From a checkpoint of a small image classifier: 40-pixel images, 6.0 epochs.
Rows from block 9 of a small image classifier, named by matrix and row number. Rows with one number within an expert belong to one neuron, the router's apart. Each number is 500 + 40 x the weight over its row's rms, rounded and kept within 0 to 999. All counts start at 0. Numbers have three digits each. After the name is the row's rms in percent of the matrix's.
After each expert's rows are labels from the 100 images, of 14976, where the router gives the expert most weight on average: "responds to" is what is common among them. Only what is clearly more common there than usual is listed. The data: photos of plants, animals and fungi (iNaturalist).
# router: router (model.blocks.9.mlp.router.weight, 16x320, trained with AdamW), inputs 240-319
# gate: expert gate (model.blocks.9.mlp.gate, 16x80x320), inputs 240-319
# up: expert up (model.blocks.9.mlp.up, 16x80x320), inputs 240-319
# down: expert down (model.blocks.9.mlp.down, 16x320x80, transposed), outputs 240-319

# expert 8
router.8 100:575473514508543498450548405435499474509491451518492485529516550561526533530442490529503524457522520437513550482483504484508512524527521524550393555457483566516532467484436458551514526592563446476423492490572558427480495492527422449508487423
gate.0 104:486503507552554536508552461543471419383419432519491453502510491503481534491533549447557507484554501498507504507532432509469469532531492481543581550419434429501570501541528481491545432568529461484475531538529561428496493542486516476503501495
up.0 099:486458520480522581523477447518519433414420454502499486510498530593485437456494538437471500464498521461429510495514408535507478522490586530568536520504531441520555464493493446491538518594549411514447491545525490429492500484450431490496502515
down.0 100:362442515500528443519503473555519492496502511481499477524475515577537473472498513520526491530515495452481408497509479492523519450482554539405610480495514444461500501537484484498476521438426503497497399536529566535492544503445485499517377440
responds to: order Passeriformes

# expert 3
router.3 095:551453448456522455540518466529541518478496380469535543523468534496465474518476480468520486540545491478512504403479498449480500519526457475473481442496474484498508490480501473520423457420484529477476466488457565585526517473472586552498459458
gate.0 103:557539509492481471486463483546490486477485527493467476481511523564492491528511507540512530472589450539424474600536407483561499485505523561419495462535559456462491487525508543510412469484490489523475497451468511529492497495522522479558504424
up.0 099:504489510489474456546462510513511563469504513555521568513562533485518547492516592445484465524474571494513463454518526551512504514464509487572505429523478495565540509491407522481485518518501514494510488444440500468524502525364447421509545558
down.0 101:438517541428479605521540536509492572466514486442492472507612512496494434517579485509524506463520468489442565485485523436417564572427479535474446493597522466522514529445461478560533477556512528515460545497461517544529492555558539464481533553
responds to: kingdom Plantae; phylum Tracheophyta; class Magnoliopsida

# expert 7
router.7 098:549532531534513632544598507492477523537550568491485426597515541462530532484545490504497509541417474464453486481516539436496490479463450481441490451416464456523505496532504463421477501564440502439491509542514522597532503439424470478504523481
gate.0 096:468536411481536493551551522553496438504548449453489482530437547528522459499532547486536498454442471477523498521482406466525466554564532516542558512543496484451486518566512595566487515563561515480454559511493459532512539459514540504461485506
up.0 100:512543521537511500508435487525531507560432428508495513519488477468457478534477487505472508525486488440426453467523537457481499507482517508515522563512496478537469492500478488529510441489515475504506458502474487527452490551453422572549497551
down.0 101:525513475480484494437438552464543467545554539465571487490432511503537549518484505454504539531514498574532498486447492504583470471535480467533515539455538501425466580381537558448488501470485481569533482525528490498496479548456499474479478501
responds to: kingdom Plantae; phylum Tracheophyta; class Magnoliopsida

# expert 10
router.10 096:544479470479554567522490484508567504504504541529444557536462522532480448506548530548569535483479584526527520525490486513455464482512546483551529491519529502534495493491464486509466448513493513521467461574412479522520511500472567531524465499
gate.0 105:535466534496454474553521520562482517434535524460501437522528528502467508533493435537467414557539513516512458377433496500506412575492462507517543535566496462465478483546539544537608484510499489504420457525500415483461543515506495566490496545
up.0 101:479542476462467491498487514447505526555471486500508523458471480493489536456477443466468499490507536419473509470555528539549515424508554518461531539480572589547466469526474463576492539588511506469559552497573512485458532488495503485471423433
down.0 102:526548484523618534536539469490458443526483465427508544557501512490557533538508481577494469580429498492479510460562509453455538603490515492457484522472452520489490471584496533497516439561469526515499478534482555471425509450519463525489447392
responds to: class Aves; phylum Chordata

# expert 9
router.9 096:489510549531516513480407505475432498521440502523485510572535562507519552489491461539414507503480512507516485427558522533543518476503520464417469447471534566517483513472524547481459480489484446425523557464513527544468459495470489512485438495
gate.0 102:454523430469556472504548480517490502436498523564545415480460522512488528512454497486567477551542524554506551464456579519514517489484510569493502540476553412514494428503489478570496557488442505468464575480534546445544521512472427504554487452
up.0 109:411528530456496470470538509520549488547473516487469481514468508537516471482480470531433507530567557494484535459493497519608490494538485506495542547524598534449485547504460566487473527480456464476430549534490534564464452518425566475565507574
down.0 109:522468517543531488491483484520492516479460506569488438561480498503462556488470510459467536499574531550432599554484439465432548501510449512468508556510517509560513476482498511527504524438472489585472408518515503465537482461489571486449583518
responds to: phylum Arthropoda; class Insecta; order Odonata

# expert 15
router.15 095:489531530562501493511555462477499550549543438489530513543500488486468536490535550467487525450502498503477516528459552530485513489453483516402523537420427477445511468493450470526538453512419530448514516529557453514603523533533453520504478423
gate.0 098:441437604412549504531427531528571461430503454494498476476522456548492449494540501514520542562445593523567489496560476531551507496471515559400536410504555456502543510528519465567477436465563512515490477482460546540495461555517557530554530469
up.0 096:480492571482500490479529529524476483525480481432474510454546482425495501533448634514489503440531480515523439457431491518494499485523469459427558530485512502494478503525591518505560590571477505484511532556453531454437512554530516475492473541
down.0 099:502481447515500468426561484467480448456513524471517478521483497508527541471490559506411503495457516574520508492518486553555556536546467458428516531452480440479548451426494486444483462438424415578516482513477537505462464526476472518452503421
responds to: order Lepidoptera

# expert 14
router.14 100:565471501514494527506546540488451565486528489501568454515547425567502466507491486475505550490494524505441507552509519434503540491481547497516425507462476518549519541474467573477479490541557499471509506479481522445468504488518508492462451510
gate.0 100:562463486510435534445527534469492450540508500475517521506561471498520499526487487512525504501503418521408422453474452490461521480461567455464581504465531474511556536523535492504500553531507471508435443497537499488489511520507508526467520539
up.0 100:467458489555492527480432537457539505443514477534529458523469540487530441498526556478486494485494490481489455464442543449466537493520488502482503455479498499487532458405499460547562501560506466482452474478450498441585405470512406522520467531
down.0 099:563517439464447485463560589520569546538516500508471517475502496510551462465546495497553523562459513502566436488575506521446469552511490453458492554459544517588470429528529541487543535475510463562566523456491455517511536472518474494550433524
responds to: phylum Arthropoda; class Insecta; order Lepidoptera

# expert 11
router.11 125:434535515493524482450490562569489442496472571582435403473473487495529506536487545559517473478510474532487507489503468563528594455552517485484594535517556419457536487448536518493457470552492518579513536464511434525470521525505551493473507532
gate.0 099:542482583437409462549464507491515509409538513523558560495485488500466549474509506463472417512472563589540524533460458531474567484458479498469511607505431478519576474422496515507516482450515539534503497466521401514457474578486487576469482528
up.0 105:388487483520526530488465469457513480485485447514530422477498534481507487463481526568522537492526523453503522491546513486489489439543603534521479582463496487495564483545470497508522491513449510519567452505481510468525525449623510461500503508
down.0 099:560542515480568472526517452463544526490437541482471524568479546461478518580486519510602508526491480491497508503514549483570488501515525418475452473413519480501487554531486477525489577495500509528539517514467509454523508501444491592483519499
responds to: class Aves; order Accipitriformes

# expert 0
router.0 099:488569403434497580542548469505537465492457512501536483547474506454457560460552500445456490478504468503533557463470452509564447511450483463562589542472545567422485451528504548499544494501500493488446511541447526557477454495485442475526540526
gate.0 104:536459515473544503446498520513492445566518532581471474545480450460445553549536426519493486543529516514488568500499541504567594494497494486496525513497474511464536484457457523560537457542545550484477504465518446453481498502456556486507512505
up.0 106:511497556471529476537479462525483517485521457546495553508495463441498440430483452509507478495502556482445517564531492533509496473507510523522499451460523447460569525449493471507490510534473442536490459495525544503544558474440434471468511554
down.0 106:484510532572440495534460462506491563569564431520515536544490437539510534467491496462489541478457550530494444501567573462424482509498466470535518471577501487488429550503506558471515562563452510468473499558590467387505519522500415473511510511
responds to: phylum Chordata

# expert 5
router.5 091:554422472534508475602531475542503526478536471453542531498511543542547525515450492518460527525561521471475437469452514520395493500462468537531474484397467580502551535533459463481557531539496486443430543441420539464557460481425433483525520472
gate.0 104:565486567567538505491506517568530474439530508517465486491475503461483504498523523474498486467507452479554530537505484545479504539541468554578603495467456501489550467396535498551635495461505546468482458494452464555542463444436421444485474567
up.0 103:493529574543534484472467495515514574501498607543514487514492465479485492505545517499522499502479450468451516486536535530556489508458521523573467547527452523459498526547528520517502474538554466527530495491441534459509474585517533594436500459
down.0 101:518514499528458389459463499554547510518428476487535501492529506450524441495505520463505499491499546472493404460525484573460444585462521447507410481527512489414433505555502514528550493569540529496556524490474487489460514472540419496450504578
responds to: class: Aves; order Anseriformes; family: Anatidae

# expert 2
router.2 098:467505481475509469564439425547469545417495534443524527501517503503524514451519458547456492453505464467536470420475469562480555506443549422529578504461485515533461579474525526473545538463518476442553483481408514481485480411497506519491531555
gate.0 114:504415533497479480515528539491494441463505529512498470422470465444481504511496457450450499478547511518498548494444516498516531540550476509565544582501468463500485493440498462472477485447508476480494524538478522500466526493440541444477465531
up.0 108:512540491525525549532504520571492560432424532516520560550532532523510485488540515592528519544488535529538477533575479473440487459482539501469420470521560522491523443536463564571563557582446535510454458458503508522525493495561442524506509453
down.0 105:436561467516497505451523516506532449506440540427490433489506578520533521560528490528406529576518546482476514465485463510459519522559501459526568535507517450469519449406493509522441552502430584504467390547457491474477546495490466494479542580
responds to: class Aves; phylum Chordata

# expert 12
router.12 094:431497442524501522548501502573474481490552508499523459579496454451511561469510562460575575476516465533538522584487495472418495531441471504438533517525445494462562483554511499469528514399460524436529457477496444482565467531521520485489542598
gate.0 097:572520470445571477502391490480508515543455451370513541483509520513513476460456470539439515543518514515562478521458535506502488414558522566566497499437567464506481470446511491494454494538500505497434457485536429540512429436520523496534480545
up.0 095:453463466529594481435490480511464494531462460523467477509446490487458455514482554515452506444474531521520536595541556522529470395465530500486443525458463464504488509447533470424387513526485484522475568487526491474526464471513558429508499517
down.0 100:476454482510471534476474521482507480487506426492505549491477533503567500598519454534561503442550547502499434501529411489476545530513548556518562492481435400550528430542509484530513508499469462516549538580474500383473460506440418498515497538
responds to: kingdom Plantae; phylum Tracheophyta; class Magnoliopsida