{
  "arch": "convnext_v2",
  "grayscale": true,
  "crop_scale_min": 1,
  "horizontal_flip": true,
  "translate": 0.06,
  "cutout": 0.25,
  "num_classes": 67,
  "isotropic": false,
  "activation": "swiglu",
  "moe": "top_k",
  "experts_per_token": 2,
  "residual_init": "none",
  "nesterov": true,
  "decay_fraction": 0.2,
  "warmup_steps": 210
}
Rows from block 3 of a small image classifier, named by matrix and row number. Rows with one number within an expert belong to one neuron, the router's apart. Each number is 50 + 10 x the weight over its row's rms, rounded and kept within 0 to 99. All counts start at 0. After the name is the row's rms in percent of the matrix's.
After each expert's rows are labels from the 100 images, of 14976, where the router gives the expert most weight on average: "top examples" is what is common among them. Only what is clearly more common there than usual is listed. The data: photos of plants, animals and fungi (iNaturalist). In brackets: how many of the 100.
# router: router (model.blocks.3.mlp.router.weight, 16x160, trained with AdamW), inputs 0-159
# gate: expert gate (model.blocks.3.mlp.gate, 16x32x160), inputs 0-159
# up: expert up (model.blocks.3.mlp.up, 16x32x160), inputs 0-159
# down: expert down (model.blocks.3.mlp.down, 16x160x32, transposed), outputs 0-159

# expert 11
router.11 093:57 54 47 57 37 61 55 60 66 58 62 41 37 48 59 65 63 59 47 31 51 56 44 59 46 52 65 47 45 52 54 58 48 43 57 55 43 48 59 49 47 53 58 50 58 63 52 53 58 63 50 31 50 54 34 36 43 45 40 44 34 55 78 38 52 53 52 56 48 41 59 60 57 37 49 41 54 36 54 50 56 30 37 53 41 38 39 53 52 57 37 61 44 47 64 33 50 55 67 46 42 59 61 46 57 35 55 64 51 23 37 61 55 36 37 72 50 42 41 42 62 41 19 50 53 41 57 64 54 51 74 47 54 52 49 67 57 46 30 56 59 46 57 55 50 39 47 54 69 65 47 49 60 46 55 51 57 66 50 42
gate.9 099:41 47 48 58 57 47 47 36 47 64 49 44 70 43 50 57 60 52 50 56 52 49 39 48 56 46 48 54 43 55 39 33 53 61 55 29 48 53 49 39 51 69 47 52 42 50 49 44 35 74 64 79 43 52 44 47 50 46 55 45 75 46 23 55 40 45 42 44 43 63 47 54 46 56 68 60 27 46 51 58 42 54 57 49 30 38 48 35 49 46 38 47 56 46 66 41 43 32 45 60 40 57 52 34 52 44 33 56 38 68 51 44 51 65 51 44 47 35 41 47 48 54 56 54 56 52 51 64 56 70 53 54 56 33 55 43 64 60 70 40 59 51 52 54 61 67 48 31 47 59 62 36 44 62 42 50 44 33 45 59
up.9 111:53 53 45 44 48 52 53 50 40 50 44 63 48 47 68 52 41 58 42 72 56 50 54 39 54 36 45 41 51 31 36 48 51 49 73 53 55 60 56 55 66 47 46 37 57 32 39 50 38 57 35 53 59 53 45 48 59 47 70 58 53 46 54 41 61 52 64 41 40 37 61 40 58 60 25 66 41 45 49 47 35 56 57 50 43 53 59 44 48 44 59 43 67 45 60 63 44 46 70 71 54 44 36 63 43 67 58 57 56 48 33 33 53 52 41 39 57 70 49 55 37 49 79 39 54 47 38 29 33 73 43 52 53 49 48 51 50 53 58 55 34 62 49 52 52 59 59 59 33 65 41 52 52 63 44 47 55 47 41 44
down.9 108:43 48 52 42 39 57 62 44 53 60 42 32 55 44 53 40 62 53 68 38 57 46 50 50 63 65 48 44 17 51 41 45 23 53 58 45 54 47 67 56 38 52 49 38 39 62 45 43 41 49 28 50 49 46 36 48 56 32 55 36 50 30 55 46 58 48 56 49 52 41 51 56 52 65 43 51 50 74 35 57 54 46 71 54 52 49 56 51 29 54 61 47 32 47 59 41 56 42 64 32 57 49 46 46 49 45 53 42 51 50 54 39 50 44 53 40 45 57 50 44 56 54 61 63 47 73 43 41 68 43 33 54 71 56 40 54 34 52 41 74 47 52 57 32 56 58 41 50 63 49 37 43 50 29 57 50 54 58 40 48
top examples: class: Aves (100); order Anseriformes (47); family: Anatidae (47)

# expert 13
router.13 109:39 27 54 47 49 46 56 53 44 49 38 64 50 58 59 57 56 37 43 54 44 27 30 37 48 41 79 48 53 53 45 38 31 59 51 41 58 38 47 33 42 52 44 40 46 39 49 53 43 53 62 64 40 45 48 72 54 44 56 44 46 58 58 50 50 40 46 54 56 63 61 40 48 56 27 47 46 55 25 42 47 61 58 53 44 41 37 52 48 37 58 41 43 58 54 71 57 37 48 69 49 43 32 57 42 31 50 40 53 56 56 56 35 63 41 48 49 57 58 45 47 58 58 49 45 49 35 60 31 56 44 28 52 47 36 52 69 52 58 54 52 57 59 55 72 66 51 55 54 49 39 52 56 55 48 54 55 60 37 70
gate.2 105:44 48 54 61 55 56 48 42 50 38 47 50 50 47 51 50 37 48 51 48 29 50 52 63 48 60 53 43 66 50 45 56 40 51 58 49 42 69 60 54 60 62 41 63 48 69 55 53 66 66 76 38 44 48 52 49 62 36 60 49 55 47 35 50 54 49 66 56 57 65 62 45 39 45 59 53 33 43 47 60 49 54 54 47 26 49 33 65 55 54 61 37 43 40 58 51 42 59 53 44 35 31 42 34 46 51 38 42 77 49 48 47 54 34 54 51 51 39 42 65 42 20 50 52 47 55 35 44 73 53 60 59 35 23 56 52 59 46 53 49 43 47 77 55 47 49 50 46 36 47 56 45 60 42 40 42 65 52 50 52
up.2 105:43 30 59 44 58 45 60 59 45 57 64 66 56 61 50 45 59 51 63 50 59 56 47 51 32 24 49 60 67 51 52 47 62 53 46 60 52 42 55 54 31 50 55 52 47 42 46 49 47 40 28 47 47 65 31 47 35 43 57 46 46 56 63 73 55 44 47 29 51 45 44 47 50 54 32 55 62 41 57 33 54 48 46 51 60 49 47 48 41 63 37 48 48 55 53 50 48 54 42 40 59 75 53 63 56 56 34 59 44 43 61 49 35 48 39 33 48 46 66 35 56 54 66 37 41 46 70 70 32 61 53 42 53 70 44 46 50 62 39 58 56 35 30 54 50 42 53 44 59 48 48 52 51 62 65 57 45 74 47 50
down.2 098:53 43 52 60 57 46 67 52 49 52 55 58 56 58 51 63 51 28 38 46 47 44 43 64 30 40 51 43 35 46 41 52 41 43 42 21 37 40 44 47 76 51 40 54 51 70 52 43 34 59 41 54 75 63 35 49 55 49 42 46 45 46 38 48 35 49 73 38 46 50 56 44 75 50 58 44 50 48 48 53 49 50 57 52 49 53 43 46 77 44 31 50 55 45 43 44 66 59 47 59 56 56 59 64 56 50 54 65 63 47 47 58 52 49 43 58 49 43 56 55 50 46 50 59 44 62 51 45 68 63 60 41 47 44 42 52 53 35 68 63 40 46 69 58 47 58 55 46 48 37 56 52 52 68 62 33 46 49 48 79
top examples: class Aves (98); phylum Chordata (98)

# expert 5
router.5 098:36 44 38 64 75 51 52 48 64 41 51 62 49 47 44 49 58 53 55 32 42 41 53 56 46 73 50 46 59 52 42 58 60 69 50 45 39 44 42 70 43 52 54 45 29 64 59 43 67 64 65 45 55 70 45 43 35 46 49 46 55 52 37 35 47 49 49 55 55 41 50 47 23 51 43 52 46 39 58 67 51 54 54 59 57 52 52 43 56 61 46 64 54 44 54 62 41 72 45 62 51 57 63 65 46 67 62 47 40 48 39 21 49 38 64 54 56 54 64 49 60 56 61 44 50 42 51 25 41 49 64 58 48 44 44 39 58 41 69 51 48 39 59 53 45 51 57 50 49 49 69 55 41 50 58 57 56 31 68 54
gate.0 106:62 55 42 63 41 59 46 52 58 55 53 60 46 40 38 52 61 30 61 47 44 25 68 43 51 56 27 54 46 57 31 47 45 49 48 62 49 47 53 56 49 32 56 47 61 58 46 49 62 25 35 53 43 49 20 44 50 39 55 61 49 46 66 54 55 55 61 41 50 42 41 47 38 49 41 69 63 41 53 34 57 61 46 62 46 53 50 46 35 49 74 57 50 49 48 52 54 34 54 50 46 55 33 56 52 54 41 39 34 35 40 44 47 62 40 50 64 48 32 53 61 33 41 40 47 39 41 48 54 41 67 61 31 65 49 59 38 52 54 42 45 31 61 57 49 46 62 57 43 57 59 44 51 57 60 54 66 35 57 46
up.0 108:56 42 42 44 55 63 61 42 54 48 50 54 54 54 45 45 50 44 39 55 61 31 48 41 51 45 67 51 41 50 50 80 68 48 57 42 51 45 50 49 50 41 53 36 27 76 70 47 51 38 55 18 52 51 42 35 51 38 55 47 48 50 46 48 64 41 56 58 54 41 46 47 46 42 30 42 63 50 57 62 59 46 58 46 33 41 51 63 56 46 57 45 55 63 41 46 53 61 52 41 48 71 34 49 52 69 41 46 54 52 38 58 51 53 42 43 52 48 44 38 69 63 43 36 58 34 46 54 54 63 46 45 79 42 55 42 52 58 58 45 37 51 61 58 44 54 49 38 51 28 32 56 53 46 41 46 29 50 56 39
down.0 107:57 38 49 44 49 61 55 37 52 64 67 50 46 51 37 44 36 59 47 47 51 65 45 38 71 45 47 44 64 49 35 49 35 50 71 31 41 31 60 47 52 45 52 40 54 54 53 53 74 63 53 50 61 45 52 49 45 44 60 43 38 47 46 46 45 53 31 67 62 49 47 66 48 52 54 51 38 47 55 51 43 41 43 49 61 31 50 53 48 50 32 69 41 65 51 51 58 55 48 57 29 36 62 65 51 53 44 54 53 39 60 48 71 35 64 50 53 61 28 44 64 55 49 54 57 56 68 47 34 63 49 50 48 23 39 39 44 43 43 63 34 49 60 54 50 65 53 53 64 52 33 57 49 51 51 46 35 47 52 68
top examples: phylum Chordata (95); order Anseriformes (28); family: Anatidae (28)

# expert 0
router.0 104:73 42 34 55 42 52 41 63 35 43 41 45 49 28 55 67 65 45 34 38 55 53 45 50 65 36 43 54 53 34 63 34 50 42 53 30 66 55 38 60 29 59 42 64 52 57 46 55 48 48 67 54 50 47 25 54 55 66 59 59 53 46 55 44 47 61 49 52 56 51 56 60 71 56 55 48 48 60 51 46 62 29 54 59 56 63 44 48 34 72 41 55 46 51 55 46 41 45 44 62 51 44 44 56 54 40 49 36 45 56 35 42 43 43 54 55 51 51 58 57 40 40 40 56 60 54 62 38 71 54 53 57 41 57 52 28 40 59 66 53 38 50 49 34 40 55 37 46 43 45 40 52 56 25 53 62 50 40 60 63
gate.2 099:51 62 65 43 61 63 38 36 39 46 52 45 38 43 46 44 38 48 80 39 46 43 55 49 30 49 34 44 39 52 52 54 45 73 40 55 47 51 42 57 41 51 57 36 65 36 53 48 38 33 46 38 53 50 52 44 53 43 48 43 61 54 42 75 54 42 39 43 48 52 40 47 40 53 44 35 32 38 71 57 37 37 55 40 34 41 27 33 59 48 34 41 38 71 61 47 42 61 52 57 46 68 40 59 50 44 74 50 43 55 58 54 55 57 47 44 58 39 53 44 56 43 67 50 47 39 54 49 48 55 39 60 54 38 48 46 52 67 64 47 52 50 45 48 52 56 58 50 38 64 51 36 48 63 41 35 54 71 51 48
up.2 111:43 54 53 65 39 41 50 54 50 54 41 34 62 39 47 53 45 53 37 39 61 44 49 38 58 47 70 41 50 46 59 57 27 58 57 37 58 59 30 34 51 53 46 47 46 55 55 47 55 59 49 39 41 50 56 47 64 40 61 44 40 44 58 65 51 37 42 62 29 48 68 43 40 38 66 30 69 52 44 68 48 49 47 61 31 46 67 74 54 35 58 52 59 57 39 31 45 40 54 48 63 41 52 49 47 54 50 52 63 42 58 72 56 52 61 67 55 45 30 66 40 47 38 64 32 49 44 56 63 41 53 42 46 35 58 52 37 54 45 51 52 53 49 37 55 41 64 61 34 35 58 36 49 50 45 40 49 52 46 41
down.2 108:37 54 35 60 42 48 61 40 39 60 67 55 48 47 47 49 37 37 54 65 43 47 56 49 38 59 46 41 51 67 49 48 40 54 48 52 37 48 46 57 49 52 47 32 37 40 57 53 52 53 47 62 41 36 58 53 56 48 54 48 46 41 47 49 27 30 68 26 37 38 49 51 66 48 60 51 39 47 48 49 52 53 43 47 45 45 45 44 59 44 47 41 67 66 52 71 46 62 81 41 49 42 41 45 49 52 53 56 57 53 52 63 39 34 45 26 60 39 23 35 40 51 35 62 44 60 37 51 35 37 40 32 66 36 46 27 56 46 45 45 53 47 40 50 49 48 71 42 55 53 46 50 42 49 42 43 47 58 54 41
top examples: class Mammalia (27)

# expert 1
router.1 098:40 39 46 37 61 47 49 64 47 41 49 37 75 45 53 49 41 62 73 56 47 34 41 42 54 64 55 48 48 47 45 46 60 49 66 53 42 58 57 39 66 54 42 52 37 51 37 51 26 66 57 46 48 48 64 61 32 29 45 59 59 43 46 49 53 72 52 47 36 33 51 51 51 51 54 49 60 47 60 63 73 54 40 50 58 42 56 58 52 39 63 37 38 57 50 47 52 44 42 43 49 49 52 45 55 40 39 67 41 44 74 43 33 55 56 61 59 62 50 46 55 62 50 48 40 66 52 45 52 60 36 50 39 58 68 44 58 39 33 61 61 48 43 56 49 34 42 72 37 46 60 48 52 58 38 42 34 40 32 48
gate.9 094:53 50 48 47 41 41 60 50 51 50 63 64 50 44 60 55 42 27 42 50 44 58 61 43 56 56 43 58 56 33 55 44 28 48 50 57 56 43 58 37 41 67 54 56 47 54 41 48 41 42 34 49 56 43 69 46 63 60 41 52 72 44 51 65 49 54 53 62 45 39 38 44 57 51 55 47 63 65 68 57 53 46 44 53 61 44 54 45 32 39 62 51 43 55 55 39 28 50 42 46 41 32 50 53 58 57 57 55 45 56 47 53 51 60 33 45 65 41 46 36 71 52 42 64 71 63 66 55 54 58 38 54 56 42 54 52 73 55 44 60 46 30 60 63 72 31 36 34 45 54 46 52 44 55 24 39 52 49 54 37
up.9 096:46 42 49 50 46 44 47 52 38 65 37 36 45 41 51 64 56 59 48 47 53 30 39 59 50 47 61 59 39 71 30 47 67 50 48 46 33 48 47 62 64 44 48 49 47 42 54 44 50 57 54 49 43 53 32 64 35 40 57 63 39 54 57 31 51 56 54 37 47 63 59 52 48 52 55 45 48 37 44 25 47 62 58 55 31 51 40 50 57 72 34 50 60 47 45 63 63 35 64 47 61 61 43 49 28 34 46 45 61 40 46 47 44 44 56 58 37 54 43 59 37 49 62 31 34 52 40 56 44 39 65 54 52 53 56 52 35 53 54 55 60 66 56 45 62 68 55 73 53 45 58 61 52 37 70 56 54 64 34 55
down.9 101:53 52 45 51 46 50 49 73 56 41 47 59 45 58 42 56 53 60 36 54 41 33 56 50 74 46 45 46 44 50 45 51 46 52 46 65 25 45 56 54 56 50 58 36 52 72 43 35 45 61 43 56 68 56 44 52 53 52 55 60 65 54 50 43 47 46 41 57 41 49 48 53 36 42 55 51 44 41 63 45 51 47 48 46 45 37 67 39 70 53 55 49 56 54 53 50 64 37 42 57 24 51 68 47 47 41 48 48 43 34 61 39 57 50 39 58 49 26 52 69 51 49 43 46 69 39 43 48 86 54 64 57 43 53 44 65 48 62 78 40 49 50 68 36 48 35 41 43 44 36 57 49 42 63 47 47 47 54 35 46
top examples: order Accipitriformes (39); family: Accipitridae (36)

# expert 12
router.12 100:56 66 46 53 44 35 54 52 34 38 49 53 50 52 30 56 55 54 39 41 53 54 66 46 34 48 45 48 61 47 34 42 46 46 40 61 45 48 28 52 61 20 40 47 60 47 51 46 39 46 29 56 47 62 65 53 46 50 50 64 52 35 47 47 59 44 62 46 47 40 52 44 33 53 63 61 67 37 59 56 51 59 42 67 45 63 60 47 37 57 50 44 38 47 54 31 38 61 63 40 74 54 49 34 45 48 47 41 58 44 33 55 56 59 46 47 43 56 42 43 34 56 32 71 66 49 60 44 61 43 37 68 42 46 63 43 49 55 48 52 53 68 34 58 65 51 49 44 58 42 61 42 46 59 39 52 34 64 48 45
gate.11 112:38 64 46 60 41 43 50 44 66 53 52 39 43 50 56 55 60 45 50 41 60 51 64 39 46 37 36 65 47 47 48 48 41 46 52 44 45 46 60 43 60 38 56 55 73 60 69 46 44 55 58 61 34 58 56 47 18 53 53 34 61 44 53 61 51 58 39 45 58 52 61 52 57 61 44 47 59 41 28 41 39 44 52 59 33 45 24 48 68 51 60 55 44 45 59 42 62 44 47 25 49 55 27 37 52 51 42 48 54 43 46 57 55 44 35 44 49 50 43 38 42 73 74 57 50 46 48 70 45 50 49 47 64 58 47 56 60 48 42 34 69 43 53 49 58 27 45 42 58 35 46 40 52 57 47 38 59 51 51 62
up.11 109:56 67 45 53 61 35 52 40 54 48 57 56 41 46 64 56 62 51 36 58 40 49 48 44 51 62 52 45 65 44 54 38 44 49 52 52 59 36 43 56 36 32 45 62 69 45 32 47 39 69 35 61 47 49 34 54 43 59 46 56 47 53 49 46 35 42 66 42 63 62 42 53 45 52 49 54 46 49 48 46 36 33 47 49 61 48 50 62 49 60 61 57 43 49 19 51 38 31 43 69 42 52 55 64 49 52 37 52 49 50 49 46 48 55 31 49 57 52 73 46 46 44 58 42 63 58 50 26 41 30 71 55 29 53 46 62 47 58 58 70 52 41 48 54 65 49 62 76 39 49 52 40 50 39 43 63 60 46 60 52
down.11 104:71 55 52 71 35 48 41 66 50 27 52 60 61 74 72 42 47 52 33 55 50 40 60 52 58 58 58 25 47 54 71 49 47 65 49 36 59 53 54 56 67 45 40 45 48 67 48 52 56 56 37 42 52 47 54 52 41 57 45 51 53 33 44 52 41 62 53 59 44 45 66 45 48 49 44 46 50 30 51 64 41 45 62 49 52 60 60 48 62 58 65 44 49 38 48 68 54 60 48 67 53 53 70 50 50 59 52 55 39 59 53 44 45 67 49 50 60 48 49 59 33 46 46 59 32 60 42 52 34 64 40 76 56 57 61 51 50 45 40 47 39 58 50 45 53 60 42 33 49 52 21 55 57 43 45 55 57 59 48 56
top examples: order Accipitriformes (34); family: Accipitridae (31)

# expert 10
router.10 108:51 50 52 32 58 61 53 51 51 52 45 66 58 61 40 47 49 55 54 37 69 50 35 55 54 66 40 45 56 55 51 55 50 62 53 55 51 45 65 67 63 38 56 46 58 51 34 63 51 50 45 42 52 39 41 52 46 64 65 45 45 53 44 58 35 56 52 33 52 50 42 34 54 53 68 62 65 50 49 51 62 54 57 56 45 47 63 31 34 39 48 56 66 40 44 32 37 51 38 53 41 51 65 47 51 52 47 55 24 54 50 37 59 39 25 42 42 47 43 56 56 68 64 29 72 65 60 61 63 32 58 52 58 59 41 48 55 56 46 46 48 40 48 54 28 59 44 51 42 43 49 50 52 56 62 55 74 43 63 68
gate.0 105:51 51 36 49 57 57 55 57 45 25 44 51 49 67 64 35 49 52 56 48 46 28 43 47 46 70 55 40 55 54 32 68 68 47 61 50 49 59 45 50 57 40 54 36 62 34 47 51 56 70 52 58 54 52 51 59 62 34 39 52 46 53 46 32 48 44 33 67 44 49 56 54 49 45 68 42 43 69 47 63 52 48 50 49 67 63 57 66 43 55 28 56 54 42 56 49 52 42 45 44 48 44 49 37 51 44 64 50 68 41 63 53 37 34 48 44 43 43 70 54 53 37 45 50 30 48 48 50 50 51 52 53 44 56 55 38 65 44 32 48 49 47 47 60 33 30 48 52 48 62 38 59 37 44 48 47 43 33 21 63
up.0 099:45 46 38 35 58 62 51 49 45 38 40 57 36 58 44 45 40 47 66 52 62 35 44 36 48 65 63 49 42 62 65 51 66 45 39 53 40 36 29 50 51 48 52 35 44 52 42 49 76 68 41 50 45 64 38 52 27 59 49 49 39 42 44 46 53 42 49 45 43 51 49 57 62 54 43 25 51 53 29 44 54 60 42 49 65 50 45 58 46 47 38 55 69 32 51 64 59 55 39 57 38 56 48 42 41 51 46 59 59 45 57 54 44 43 63 54 40 32 52 61 48 42 54 26 40 43 46 70 39 25 55 51 43 66 66 62 52 38 38 44 49 56 42 48 32 54 58 58 49 58 51 49 45 49 49 62 52 54 31 62
down.0 101:61 52 56 38 32 59 36 50 48 55 45 57 54 42 52 52 26 42 44 39 49 57 48 55 47 51 46 40 30 44 52 50 31 47 63 47 43 28 68 62 43 48 34 39 42 35 49 48 37 60 49 50 52 48 33 62 47 48 53 38 76 57 53 63 38 54 39 39 56 50 38 47 40 43 49 53 57 59 46 54 36 43 57 42 42 57 59 35 39 44 57 32 49 37 46 67 58 72 37 51 44 39 43 59 37 60 51 57 55 43 48 37 47 43 51 47 60 47 37 37 51 57 60 68 38 48 51 52 47 45 57 46 55 36 32 21 55 56 56 54 56 28 47 55 30 45 52 64 49 60 52 36 44 31 43 60 38 51 63 57
top examples: order Passeriformes (57)